config.yaml
encoder_norm_position: "pre"
encoder_mlp_ratio: 2
encoder_head_dim: 64
norm_pix_loss: false
beta2: 0.99
shampoo_beta: 0.99
precondition_frequency: 25
adamw_lr_other_params: 0.0014
Rows from block 2 of the decoder of a small masked image model, named by matrix and row number. Rows with one number belong to one neuron. Each number is 128 + 32 x the weight over its row's rms, rounded and kept within 0 to 255. All counts start at 0. Numbers have three digits each.
After each neuron's rows are labels from the 100 images, of 14976, where the neuron reaches its highest value: "responds to" is what is common among them. Only what is clearly more common there than usual is listed. The data: microscope photos of single blood and bone marrow cells.
# fc1: MLP up (decoder.2.mlp.fc1.weight, 512x256), inputs 0-255
# fc2: MLP down (decoder.2.mlp.fc2.weight, 256x512, transposed), outputs 0-255

fc1.240:122126110137136086122072122162052111110125099132116138072171096111120093068096130042172110108115158186119149100088103101091157054150114097158142108171118140104108145161095138145111097142124082109125132093124142043153135138133096175191115094127089161152077108125161157121093135090085072117168121121174110098147154118127133098172135132114141084136137164100117108126102146150136154147151065091135073132177172146078110143116124151093082067126077129136174133141135102116135111090093075180140078106117118097159168128091114119170159092133143134119129076096168107126066130126101159222085191132143166132099054110168140073118150156063125140184142129164104099070069168122073127119113095148145140168140086140096083126111097169121156085098139164100172148164069111140105198099144144
fc2.240:123106164102133114158116093100188113162103134143124152168079170144145138152100111199091080183107091062125106117182118162137114131108169094125076139143126055125127142112106110162143182124124133140105096132114124218099080104138151046081122138121137113093165156079096113143165087151174155139143118103067121139144112137141131117093144116129116154122121101167138118095153077092140143151135157138103210181049091107147163104110095095143204226105185149095103132086121120153099101186145166098105165111138134111110092136129138153108109156053120154112105229178090116130189146135176091106138095132101135106128152141103128165115138142194130115091151136126165150151131108117164107098084150065100118129103188148144147121147164128138090190154129134128134092104184145091148042161138166
responds to: smear: peripheral blood

fc1.340:138130130131111161122120133152164129150161111089097079146140113128104167119111070141122157125126085108062140127134151122136152185119124216176135144137078151151141138104152147129138074149143087151188178131187142128139097152093154063128091203108115116108071149159097107134159140064124167121127155183092127117062097095162135115156099136141185097177149115049133174116074094123090128112154132154066167112197100149171097150154119081078173151105151147111138180097111157143144124139149117123118171171138184082045118129115175130141106123183158129105093116143058148132168150111202175193153079158157125121116089119125149152194073124157135146101155081120147133093080075123092115148142132172107128154086066170150189081128132153148082149079118153123079137142142119128143094093095152
fc2.340:159177180157112121149101103135107172089123190155158167096142123101141126179170165131055088069130194106143140126172033113113116112148111093096120096142119139121109098160118123097145174134142168195155164135101084145064145078156095188123132049141093165171155043147135116093095146167133102151130090104169132184123133192117156159118157120139067145108128092160076119166181179119145069109137101116128130169100116101134133151135121157142116114110136134151130037118125108100091158109125120172115147114096075183160095116152121147092121092073108106148197115083143111144098121113061068113088172128104125155116188133145123103089165143092125097141091160155081115153217134160156127148141135093156130154111131090115111138155135079088144124132173115137149122097113138169087118133200077
responds to: cell type: segmented neutrophil

fc1.173:109157105113104160144098106137170111219138094049102143141123129142142058143137171111169199142125180091143108118147116131127191123203103140102156126163148105145162113123139125174143126089092141137121166182177147069072123112136090081124126124156148145069201193146157141104104113156203143081226127120157117131089129107168138104137111106078099099140122157156130109150120146171147100125094093118177098148089089086105126090128123123153116076115133095111153096172096147129106089121123087170079147121149147131136093149155148111164173099081183079112130076142128086107097082142176091130118106094103051077138110171132177102131085091108143092109164125119127101132199109203162132138165135132116128093104112154114177131128096122147134164180117082078094158169165098137126128113114042
fc2.173:131095137174171121146147140114093077090137109167122137112081072152127198080105105177050068126122132138130135101101097161157101169053139115130107094121096134146115099179123143114163144161128132135134085073069105176158193124169192157082105134090134112187071080136111129122137119080108108097048146107105106149165157138128074137098181130161180221100097092074149137086097131047091137127171178142081139074150165112133188144110170109118118186122140095088150125089163097183126168132124100120165107117144104070128120135123147117094131171148086105142095145160125099136134154079101123165154133204167166127135139130138094123164109147113099159146133103132116134120142162119060125117097144132196099178116120122143145091149157135141099117097111188098150083116135160165097114149129210
responds to: cell type: proerythroblast; cell type: promyelocyte

fc1.456:142163082093117132139135122120075131155071180114145103135113109151146089155153154167209130112139084096131121178157161125078123163126178159098153136117132114125158138099174100104141178120206143107151134044127130117055158148131147159065128040091151100136142126130128047171094118091110169112175164078078124086066100124189144129225153181155098211153143125089133115127119170095056183127177137179130100105097145134108170115138140123147155112122073110129093084144106130109118156155132102136181132115079111148098135108152112162120103124106177164102105174114133118106152128133139181175184117089121114104135081153143133184134058158124126056131112152144068089156123124118101106124090083121142168102187130085149121167134121155172144124134158159131126112111156100141097151168078149
fc2.456:088066143159148143095067144145149105112143094123126170127157128105130166103121122075038116143076131110081137130072096168093122097138090085145082103172080197147118124124103119150161141143084093134134133163122167129150112184136165146136142165159108105127087124145094192085161188183110062119113137167172138162160146122127152093071150090083159079110128197158080193101134091050159100137110116111109120156111104094086106160131125114158125159076151106113149172159097145160155110121122138071063093167156178118132125136195116118110118180169133102180165115125125100134079164136163070103148089133119145122069147135088121089166205117099113214125169113141153159098122077128110166146138152164086102149089091146133119178163081148074114112162132110101166137148130166128176144150154123
responds to: cell type: erythroblast

fc1.344:093178084101105175059113100233187115125173094170127084127216151095139115144101102116121104128115120109083153134145109136148119184077132071121075172180095120147171114167128138169130114165142079146159132110189113124120152099139173150082105164096161110127123128143161175160159083096117109118129197123111120112160124140200149108105138128127120162144118105144134119116066163166137123125134078150150165149145098157108155116113160088079143147081032157139079079170112082188115164136177076104130050120100160120134079130169124110138085114091122047155111146105097101141154088083160123157123139138148094084135174156080093102073136137146132132148183107088129132127125100155167157123091114141160113073076141096131105145133170170106156124088185166132117126140168171077100126113099160
fc2.344:174132188202149084178149146053111109105091164077149108104144105137113149134152163178164143176125132189149113127136140102145138080142086199132159112083160125123106124119093066122073120118184187122106088129088140095150077219111108104158144098163129103137108106103110109107115153201134177150110104106147110121104140133110103144168124101113151096144143150102145126128140082157128175127177159107126101096095132081088133140150120153095127110148198027129179132109190168123148104129118138236145192106169140128109115102151152087074135176201139183116084147127144121120102148132121106073166156152123108156101119171134115158172119148039136233125124149152084115154142154089117117113117113115131079119177072122152160105140120092146130127132091124158156115158127081151140113132130100
responds to: cell type: promyelocyte

fc1.218:104133191171099166120154124143137103084170101144156138139165200149099118104090130153170133105150130068119111104187118115109111109126093156116075132127112142199162085129155103171131216104074087130157135091135095125142114185091131074128129137143191143127113124130134126146120038140132124126138146129084107176148048163034068159125142159121150193166139147145128162110167149127139085098138104160115110125136153126075165144131124132181125103128137123173108143143198123143125136193098143104071113110167054133168099173116105112156132124135080158128164139131102109125166158133115189140139134110122174189058177158108090134191153109152116122146087095177159158121140119111087151158150066152136198141123129177169168140162159192073149130161128089129158169114199157172111143110100131
fc2.218:187119082037137100132098165134134149151066089128068139129110101124148111117138151144102102170139158129154119176139146143133166151131165119141145113174163157117115161194168175107119081166100156121110119134157152079107104045181107194192130133155070168106146108128145089114110154105173131106139165151117162122085160100165158117095068114168091059140107126141105077141100132151089174138103152124145132170134123188177078080157138146125134106187115133061155114090046110123118162113187129140188108138127216137066135094114182102112130165139153129127118122103154153179127123159133107075113134155143086090179126136156121148105112128150132089062148163075118100098133121170141140139115170123101109169130152088122129141084109090190144047139152125119144104135061108192165154125177093
responds to: cell type: erythroblast

fc1.113:092130130122150122156105093076160131095130146158108128129140190146122097124063203184152109180132091138109137084135130121108088209135152084129112097142119132135138131135118160142072137166139118133134146071184122090098099195141179146131142187114110152081124156165118058127137175161090143108074144106097143123102070124118104147088113110160135168187071100129107156081102044127136127173140139161098130169144046192126154085132133178141119102107128093056113138158116118100124108146155156159096098129088179103121092072105152127141174159154123130141137099170194137113090100116120193063129129140124134131086113118161163137101194071134160130093182177066120100166151165119108102193140134126133087148076174174140112178092088138100141076076111123097122123126100102104150074153121079
fc2.113:136149086090141178105156124126096171133066110115123079146163102096128119111161170082110093143067165116163183174150115105127111112124049091062063135110113136100134138156101122136120152110112140131131088172108135111124101142086113094147140166088135110095127211158131236156118095145115141135151180140170068094120091173157090169090159157112159112143149157090148127147162103160090154125057157139120141135074160057142107164127113126144179098162079137140180154129102171136148094109091102108159126057064123152129138131130090177129119133137159139144109125121110179162163092160132096196146126127131114113112114135091174125156090189051074167134172146160139182131106099068124195120121114106160167098104103134163148073183140086072144184100161120127129149163149079161143079122136132
responds to: smear: peripheral blood

fc1.58:126116087140165049145141154118107098115122177088077126090151151107128189150089189127188170136112122150112153186114072152141118192128123171142144135121111187084148156109057112114135095136123106130125154183102035192209146184104186125129137081085141118120167153132152118144148115106131118182119115103166111084146147147133158103103137119109174132114104139162112095118142103167106117168097090157145186086124119132116121160142157124073120136166114077123109173123109166132180114105101122084205135123133054109108101080173150159129089101115125107150179166095129155108106166173091111101159153160114155087156137075184112118120090122151132131211175076173143108164170130205158134161101137117087147076103061090157146135117165080102134117104141147097167092082131130086136095081140139
fc2.58:154115136148108177122050120123152132115138134148163131151144090140146112102130102125081128177173150122124133101213110133106154132117078112090105114163130079130135059142157136169141148104134130114113137127164232158063107110175115133192120168097130106145154096112141083119080125163128190108162149138138126165051132124183081144127076186141096123137148120171137098133174157139121144142108133106124087179125136159142199104129089140120115096101074168167174088095099080113069109137149125192059087120171145165115145151082109090145118098131075152115129139160133168179158099109175126186091116135120162133129072130072156128087182089132178130135077140130118170119091176089168111175100114109183096179152135174123094105125108174174102131056121097112113130126160173164120180193146087
responds to: cell type: segmented neutrophil; smear: peripheral blood

fc1.202:141070171128162156109183105142076168128146109104128113121121093113170079155107156130127147138077121158173104136095168167135136163171061194197153144089142140176114163168139145120119115155116200133154181142071116154144137081119113129199174067138129119144157145157135129080147129174126177144156131136064125099149130110127101161091110142157065110073151114105151132087127165111121143063106130134115114115133118181092123069129203168224117146122102154103095101108144161111164111083108132229076141117099095159133164144157164158136110134115129087054138119124171147113173114140131130121130102125137076142101119084110161103199171111151154093123093136091130124077148072160080138150106114143149119165129139158164129102101089108116104053127119204156166155104103098197128148107069100
fc2.202:119134141094107163152127088119157125139135133104174102121169153094095113118132149098137079129174128157139106111190109119099120116195144157119146128171163127114157100121165063134125086072101071106112104069148117164100094207153174166124170166133128145141104116090119122139146113150113104100116153108129071136159099092118116103180128131097166083148094168126091161124075015152176125104136120083154091183154204074100163158138159102094164110150139156148137171169177119136128166155080098095148138146151136174140132093145083105123136113148139130137055158054156122092140110141117100130133180106138122164085111167090134132048105152167063185122165148143082107200061129114141126073146131177107153096129125118171129148140126135151192144148130092154148124135135170047147186154176194
responds to: cell type: segmented neutrophil

fc1.200:149123122117153126145126109087149165158115152112125128096147153190129104110094178122118101121123128076147139195152174213186130162168178147075088054159115162159140140111128133138147086145088135131111138116167108193100139077159121108138090087085153103119092126063136052139135172163094142146170202089068139151108126139147131135208119144086114105131199174072174097089075161089091078119120121152124129089104146070092108137089115144097072120040110121183132171086152146102128133142142142146102145141122166129125123112172104141165081111169143118095097130133103128148148146149130105139140067062088105138087154088170163159113157076132104129224123131158180126124136067077098131100102128172168156120171093174120094144090088115171152137128147108133099097155112178140146118121094136
fc2.200:170115112091093139142058174173154169144157126135107148133107041099086140174123108119149138157127159115127132117088068137106083101146174199123140118129131175120128110151088124132140115113104118107130140097099139148137151155153113129126120174113124130120151129111127135121167174138141143146146126140122129136072177131128173098109187105135115140197033114166107174090127101092161141158179096127189157174059139149070122119062159123147174139127168142125148105162107110159169121141199120122150082107154132031146183148085085123110179180074081124136196148153122115145131128125157136126070100157153182135076060182120093111176113123098163127125171183146102132139129189132141102125098086082120129113167175084120198179156142173189118122127075138076152107113133158191142133100124073
responds to: cell type: erythroblast

fc1.34:133080141114194122129121132076142131128158142089150109104138171112173167141174122099151075110102136180172123184106142108161054129085143148146133124125089122177123122136132128113134140137186124120148138149119068181121116120135130081139135098085093142122204149125140115115113067112128192219131191130062118147163147086183097112176143136098167170101206140112168185104126087126175112119133099127114080147109220121123095147126141079169165157129081124097122117094158106113103116162160083158110170106159126156138130124178143105053125145088145151090057100130114147177100175168173111147165107133169144180100124120116166131161076131108091217099145124138126134129125081119171116017090129101121093118084131141108074110132122119100144158102094082095101119122140166131168129078163111
fc2.34:111205093145086096147109173185166090107109110131052120136119128209119066145139121148119201101171132152116145119118119112137154121147118098069138121164193155087071161100095135091161137113105148125107106077163144178123161093188156160137120175135146166163085142171111125193129164123080101161076097092173182068127101133095109092127090106176057136183119074123063106130171132196136123178143133123105175145118117101152134136067115125096157111136126134148098145171123190166136124063106116102140085146157121081189146120067114117155116145144084204185128123090198133138157116110168088112101186096107174136135130157100115118112187110127140116136117121094137070120150114158104131148177153176146185077133121087132098157101105121130117153106146128187099099136134135143156111111111161
responds to: cell type: segmented neutrophil; smear: peripheral blood

fc1.75:082080109154109115174154101114125142162121155106128143158151103118109103173120140101066128102104149113133118177134144128079137116143118125160145115113138136168140130131153081096128114094128184101170145103121178092112155106096106082101097064147084192136155209094090147167138066138102126129108151169125144101120147114139141144179126134121139122141170142166101125168085074172119082124099145132101151161180091150110144145146066081054132141170158065121112131140117092189076131129103129114094138113172142157150065104082151118131146126127127129128129099104105173130105044132151090147113104066100175172109025169141131118133120096148103139154056136143141079122122149064212137121168126188161162107148122122222112177144099180113048101134141140115162062164106142205128100109086154
fc2.75:203152121074166187103112123088094065096123123132103114113117066131121121104074123154175108125105131111157126111120093119113116118110143148123059127148077141114102106104102134160174194111140091140115104125115121192106150169137159145104137145119093134171098083137164093110140144126187142149201115147124087099119090118079104102137154187126082089115114120093113138109117188161107144103137115113071083055081105094121142133077206116097144135099104089114151170100104151097142106127123146123152064115115066095135147099217058120154140128121205080164102151150180119134121189112066159127126179194073118101084176144089179101127108162086114139085153128121130153125129046178053131132092123083145131138129164113066126111094186118101129166098122109120114098103101118069141143104108135
responds to: cell type: erythroblast

fc1.67:160112171111135099120120131146141148144069154166121039112104106101140154116141143127126113119104167055138145117132151121079151175108166099122168127117123164111159131114120137164177102040114155117153131094154146063124103088139173124123135097115104178131115176139132120169078177141119132142120115131127166172158106160151157156111156188080116117106143095123170127104110156137168120135132088146147152119076167117126078156158167126144051206133165141169049105140172060173124081124108087118130118107148158186171099104172105085077156139109097105103112129171054095186110160142134181171152100126107132092121085138145090207144165126165119099139189097103120132168072159195151120061135065114154132141122127165200125104145127135168201069164138121085125143157085156094115087117143150
fc2.67:095143083149172178162129111137124119112174108078135162161134159144078127082134097158154175131154130184094091157158129113109138133168132137125090159166164147138123112166232124096076145167191140188115113089113151155121180141142053136115095155176147060123143107139122137096139072111114107163101148107162063087116136117138074114172112107182138114099118119142101097132148112087088190099099156131099145126147107123135191149116114107110136082153128141111191169173102171065130208124111149184159169174113105158083134179110142118135114155135140144152104134125182132096109130094122099076106163141144149182155153135127121082111107112128183158126102130115112125097172094004026129199120171119113125088162108067081129137114134092109078165119134109142116170129161112133147139166118104
responds to: cell type: promyelocyte

fc1.414:110127140100143113126089095123175070155092121142113168186110091183147139123170164124142065125146146118073081083105147144142181159056188141099120165145087136160109106092158138180141088151147113128149082087127078126177162189126141150125097170164136126143091142082141119151187103140072106107066124066172110102122120135136104134121127162086118076132109124057116162088142128111124117152156118169083154070091104143106102144170115150143095151061131208172212131141161199098159107162070103134127112092100135080170159108124118184118117137124154091071128081140136141144102154234115116145131115134136177142108141117129103123174119139176090112076146082187119137162124184128098104135085146147119188084191105097115133135114098076106089118122122119166159121146129183094124088114152109
fc2.414:072132124138058111121137132160032209171146106145169121091048137119060164096108107091168189124099134128097165172134156104135122112183077116167091109102123125147128112188076159093115177076124132097147121135157108149127107157183135117124122105126131148169131086178129103114124147109153122092159160135109083146099168113151109095141126095150163185105108132177160105161128099115131148091141105101108065085137153091146174126130184115143112164102123085074095131111109083133100149121146152167131151091078141066072105177180134141110068111148098124149139212085121135145174095068119159092114135160129085125098041103170172166110176163111196106153113120148126150099170118138105149104141130106137093158068128127134177147105182136179166111155124134100091116165134165117120157200120171
responds to: cell type: proerythroblast

fc1.436:141149154127103113117090160051089091168092125144136130129077102091104106111082138139128132120097162136167135142047088096149162118126102077121086116112157165139096102079156096152132137157125103105172155125116106116164159170144117154116188085126142162093063091131156155119145071151081110097121140132142091099133164180089145116102162068140105078179127162081106153178039116144168144143153142096165054106054152150174118148126106155116113108115149131100183135129152116141173105118088117180186112076153125154135103104103041144173106119169112136106176167114155084094087150161103125123117082101126161116108138209117188069126154050143093118138169057159069138118181173125078116117111152161095133135138124118158156117103126127122136195128062103167160155121117133095152137160154081
fc2.436:099082108137155180133192111177137185114136180102119139140152169127136156142145128140151106100047087149088138106179136154097122180138087100150096112147034089145132189156121130148157148098095161148101078129123167117088140106113106137128089159149090126143172141154156109165094149182213135078157138106147127144154127095181119142163127112114135173135110084104141047071139179155131126137088124173094154107156133072107078099094158128163099133178079122103104151125140140106104126148088149075093091101130145102104090175124216183123159154081161083139063171128098121155112112073162181191123160146148120134133137082138140157153134159061119114113105147159223154077074111130159125189133165116137100127102132127097101135121184147093121085143177105112174112151124150147097114103090162
responds to: cell type: promyelocyte

fc1.235:110129173167136103154096103119129121082118110140128117114129116109077157106172139068096190139063121107169135124135080117124195126099180126109180146128082093111174132076186103073145110138209187146132164082093132109142067125131106130139069132113126113154167124153126175109115078142142106102110114137164131039146135073139166087134117055132179145153154126114122097185100181131145110146186131084161128125080103141071142160064104078096123092140105128142119155193120141064127148150167088146124123136158134193105120170128162065096144157070118134141149063186119108125096095110173156127115141107082119138095193110080136147113160110096150123136136148151136182039153122117128151120099130153127094091095124106101109152168091103140103076200127113177152175117134140083151161134066157
fc2.235:122157113054079174112154130190107145148115152112157072148187105150160114140072117177124023136100111106086112190125147121095123178130055136098072125128133167130111123156077088147120149115154134059164121093195093116164135135161151109113198159090131111151076070179134138115141129102069132153141169119102142128124164153203101141132225181095095086142186152062111176106093088123084187140147137171149154064096122106177165167105197127094137170082166135133129170085162113140106107100091155115133158149090140089086072088144122136132156158143153105152173158081114171140120112131092111123118136146084082167151120138154098113139154141144148131099146087141138162149087118112151153094141164126097096136112118117157115111117155125098112176045132121100111107122098132167090130139137104
responds to: cell type: promyelocyte

fc1.434:155135085178131159074121090114048119210140159079205139114171092137063158137139120130148096137232129104141107179108175134072134117161129175135100161133168127151133168111092094100152125127117103129133102119093062141166157106152149131105127104120136153154157158090138172154151124140145130126098141154076134120161110173100151105154096137219176183103128126199142100151112131132103084154168127080108102154144129116153102116177116115129116103146110073139086103148113143172086078132165167111090132147120180139155156132148120130197116140089118100110076133076078098126080168110150116106095109079124124138140138067148089071139163145096081146128108128178030121188106178148127108111127130124125130133113179184131079082125180120107091123159050071100129088140090098146148151095137158
fc2.434:105100137097118135146093151119135087104088160162106077155116109111160086119082147125104164138075153115172161110099104136175158095091107077129150087142118174076165112086178156217143160105133155121180168103147181149052143088070144171154159146162117131148112149154103094111165141137146102153097076119191116159144152099134126127117164143087052076126164099077088197156128141155109173106112150147094152061074119149147141113114147097152155138175110148102132164066082117112123175120110149149096108115130106115114124093147116126122143142140113148185158100216179146145080158108169109105169134190121175095090125155126176157149097096120125156139128117140195134089153077151071171180132183138142186104150125134143155191142124140137055163136162218163164133099100163136131118122135159
responds to: cell type: erythroblast

fc1.208:131117083129053104168068165053106151173126151169087110165103193098127134163105141079110080098170134127138161133156164116126053162102057131066125135126160161181162128104130110113089204138180087104117087128168102181144101081115110069139133110084210094117103159117152132093157154123158131116145173152113180079147131147132143154135154160206120178151116139149171160141216163090119109115129118098162128116130101122119148157144147111175168117134105128195122109128143186151127101156135149202106158083125141162103151170070114154085112069094134127138093122104097149088142096124151139121115108165083135097163098145163095152145141072132127114145132136123107079128151103134082197124093193162106143142129179097140106136139168136132128122192180074134116153111174115160180084111113168
fc2.208:168173154118195143140165094169083159087150070128119089116164064165118126121130149164152149167120199160186084200076087173112143156126151130186137113137100093114129143149189165155197078142149162177132129140108186114110145197183180205124115125181132176147157082171139132138123154103139135133182154150173132196104121153100087116117117147018124102091084149130135123134138098131110139097129150177147125144156199140157103144080101117116062109128133112089127087178119147136148172157133120116122131124146166095137132115213108123131140211189141201136141099128161082172118159121122142125188154136144152208112164140111152125130142178152124100119146134153124138168141157165153055146136110099167131130141070146136157131129144119141148120080119159097130111095131154103140167146138137
responds to: smear: peripheral blood

fc1.265:121108130131127133176128154092149180154091094129161151168144145123192135093077174125132173150147121081099113074114116157123133131081128110095153159166132105121167107127195169117162110092181154101153171140147095114130149182113107128158103097087083127071108123116153110092094131108100083143116130110128147119150150137115121057128103095095162110065126173117148143101117163162114128106109186169181228144041113144121124114119138082079157148190130098136127132126107132037161150098155172169141142114169140139054140130054138137082134193112070130113110104141092074136159157092131125177165129121146037092136201135138078087116178121162101187147127110124128132171079087171109122113095117161122084081059124114172152173085146106143111129087172107175155108116141131142081152140103129
fc2.265:134163108118112113102187118175077127126153169093160109139139105172089078105141104096124132102070149113067153125171099170147065134184136108142074072150063140080135135119086078166146132174204099172124131161099131140121150110111151178119104105127103123136156132079152109142153162187159134173095139144165131168107097119175139134114171104186134122185137146119165112186144157107110138129126146112127117175176101151120119132090091061148114077087097139099135189100134102145113101121051184133085088132116153086200129114151158103188165104146124125095132132129174124116143111133146093118057099079121186142124068103105192144119126140121144100125137114129122119120138143145155086153142163063146122145192082104078141119111124151105130081151056146085120139187153097073148041152192073
responds to: cell type: promyelocyte

fc1.2:133125111135147136121136136114162135094118114125108152104158096156125119145128161154082077142169225108094161106128145210117156125134130102091119149129128202147115128082176107140177138181133181135121132098130159100113112173096156143143136172153132166135120157135107093118112125157118120115112130112109173135145127108158155116109192097144113096186078133124083166152150141146165144154152170119133126107085145094060127110071145042083111122047200094131117152154163117159084170146161126148133111130084156162176145078145100125130189133122122136044132137145144147080163165169150134132145092081123014093164110071156114063172150119139160179088139135155052125072124117084090149201099160142144120165111152169107107129158121054097152163138141136083155150114130160134183143086062137
fc2.2:105111156127117127077131169176104130142150179123146085112131147083139124086130128079124150137056060101124094135120147047131126169154088137120102131098133087156154164109112123156139133144154098125137150133138127186146107102153084116094118130085113097169124112100114169106120162155116098098100129080162128103123139156139101132145114185101121116097151124106126064101086096069115114135136081125183170098131103092120103209163120178141131120203141171106134176162113150113154107138104171122152109177145146137072097210127104136152080099124143104220158103105168109147113111044131176112122120147147178141101138229102185191140151078101056122184144135178128137157122146151165141011129080148112101104106072117160156147155131166101095088165110134146183107123113089100080108138133118
responds to: cell type: proerythroblast

fc1.446:161105135169100127116156102169181057096054172153130131125114149114095107134078176133121156162072155136123120112118091128117119148153081179179143142116073089117142084170171128171137133150096168128113166123126107189125156138105061126116127142100155131127085148118204144157145193176175025118159152171132107140113139179124139129098146184075088141137166117121140092111136114133133115150091111171103052104139142143181110111082129177113175135109144122086091153125130160155118106167139142095121108135151120108146099127175106111151099122144112114132163138087149096175087190152114127083094164123160088097145165151148176115127163182128091099144165079140183104158051141137059128165080101148111101112121085084161117165113114183159060125059075074096133120113092081145091125071148175
fc2.446:112138142093135192154145097094124168173166124130149146114143152066186201134159076111178115085189109113117149127129119112132143102107153074088124107096169105162102126123153085078140107110157064118154098142134170098097125153137161101149147153154114161164160137154042149131121078113088188144150094094079180156157142087110156144136079117129143065139117140134145098117131177086121127110091135113129150149168127156134163131158110082112075099132070091142169106080133143105179170106073117188188129131159145150070116120097157183141122129110146141127126120088115141076088087111180115180180169171131097116102135090114147186154072134143148139105110183128105160121152160132161117125202147102151154164114155162098150106181146067114132125206204152176104110132167190069160131168156082
responds to: cell type: segmented neutrophil; smear: peripheral blood

fc1.475:113168123118120154100122090107163111127172070135123182126141118122141166096095130173173133110157116102161115108120139085035198213132112156141105129133077122127167145185170126117101109074177124183164081127137133181159114075101104112145113045105112170129127127142110115122151162101145114139149179092134122148148166120135113119028082123082141106133168148131139148175130179088115103101144152082141105097144119157112186135163076124172105152152104116120145162138145114070132110141152116142102110151115146115066126156165042156155122140112155143141104047093168164095151164143165198149105119113136201138108136132117185129134129171142107127200175062154106076093093084125112182110102180121129163128118149154107109113142110054106127146168103107132167046168141138130120135196125091
fc2.475:153142101070140073175094121158085122089144149126145095148133157146123060155084121068091065120147142130112126132148110111174080061155125128145139119136185138154143084025117132139139131180062179157087154109127148059055129165123135169118162173135123142089148109141177097168102125181140106108119097165141143124155137134090121107208139119166126144146093164174134140084156081167130174174139085142132087172136166070143079122096145125111153164156159150130171083129132122163124139126121122131119203144100132123138162093061186110081164120155088153118099182164130079140128100136092091135149105106087083104109182099123139162103117103160149095079085169093098145143140172100131124126131126210066111075121123138128097133086182190132115119155139113101060176119152151163127120068113129
responds to: smear: peripheral blood

fc1.482:145085128137171164154125109137105103091139094150114084141157175120132144109117073176142145173134137142086139060097107093113180138152120150129102182155183102162223047086132163178131092152162133100143083088150160178131128169090119076146059102145110130141099185177187117118184161127116107040100104093143148137166108121108122089142145112151106121197104059145059160144067125178143125095140130125142118134099091159130117132114140142115167119179077189146172161139173089131106080102086171155119141109085086131143164119115103127130086105100142148115122132135103128121147170049144106103096154152114104123125139195168138091148149132160146119137102151128141145111093131140122111102127177146115053136123181073118128056110127133113163148130182116088178168113069087089168117156174184
fc2.482:111100106141108145145168124161123145148177172108161195127100087130078091110084135166124093112081119096095151132151107154110053158126079095109125128109160192115129173137109109089164124117137071172182117054068091113107105087116145104114173113134186138132098072112111143109081139144115171142140129135129103070145164093118146140076109121163106114077170161133146151135122147099175078109151159153093129114084137180099090109168094081170082085096101136078089127101114196108133125178161124170129114104153165111158136107143117112104144169146119107137104101121164123115107124171157141175103149097161181124086145091092120151130226111089168163137129182162130138127120154091128164091156103101110147148150051186121130169130085129197083148091073122097124057163165200176083099163136071
responds to: cell type: proerythroblast

fc1.430:113113175113090128144157140133120103111084154100156126155174169164132153155141143151164128208143167099140126165089121090163109115197168152156143133088097120146133155071151165102104097145147151143142120100169116171149126175123104109088058137066094113140111111133144141123129140136146139175136120088120152132116119147129126105168183040114175115169136122139148148140159067138174119143124111068167131186138118124191167192090101105095125156182130117141101147174141117189124126081155166114143128170147166130109131133122112110067120101047098039131053138155089135144099098124173089090098173158133126128131096105163196113142107132097126084200132145124071102127095120133095116094119128124138019205133070160076116098078100142104099113087119153110095100104153163167116165088112193
fc2.430:173175059120162121152107113108195149133143127104087164080123113103138075155134165104081144104112121097154135091162123195105122097063134122074110154238152100111099146151156181120186134059127132123114105094110147098146076143150078149111180109149185199085096102156108085135096103082073154141097108158140186086154120153099165168113155132066080158114133141120142078161108148146120108166108123154114128139144112128088122095156145098129171140105035123092151136088113131150134135151112149116148169105139144181105073079108195114141169135185168159142125124101148144107167091132128109132142144127162186116094127189132059119118163155120131178096138134154119165103100110141128111111203145101149158139091144083195143161176111084173142138141177090158142092126063076125115104149123089
responds to: cell type: erythroblast

fc1.499:172111138095094142137143078167176175145100189139167117148150040115106079182162142163165090162127162209133109157083114131098156136121111085110091132120195137125147122065137111135139124167135128161134093137122106129140096110189138086123138123117115120199152191130115102089181125194175108129189096181143118160117152154168082163161103126140120181114115169130187147205111153137152163120135152150118114156179133144201194122131143160134113091126092095107159099157142106120157195116154162105124146183128137176197160074142113130100147111116141145128114139114096090169143157140129101100137123083142141194077124156083171100150076098143145104179169175102092129188112070125074181153090078126146160151150118113178151104137105081150076126118174132124093136123176135130189118128144096
fc2.499:115170151212157176159139165146098133111133113110087104113096134110143108065134135071132179098152132123122158117126151158175121149140193158168131137099097105124114221111127145139158169114129179101095152145167140168115174196116132187148143157146153178119150159166156113156065136100127127178110137165123194114132083127063195163113124099144136110152135109111096125084143173185115097144130125137108146107093101077081076145084108125095152161114156144113138163115122118157171114184133125114103151120105068120174165170143106181203130129141189149135173090148171163119136109144128131151160109180094156105158118158159185111138125182130101165087079112158200174103135178142192080111126151099036118106100125162111088143119152174079145110179112116102165160176133147155089148128165184
responds to: cell type: segmented neutrophil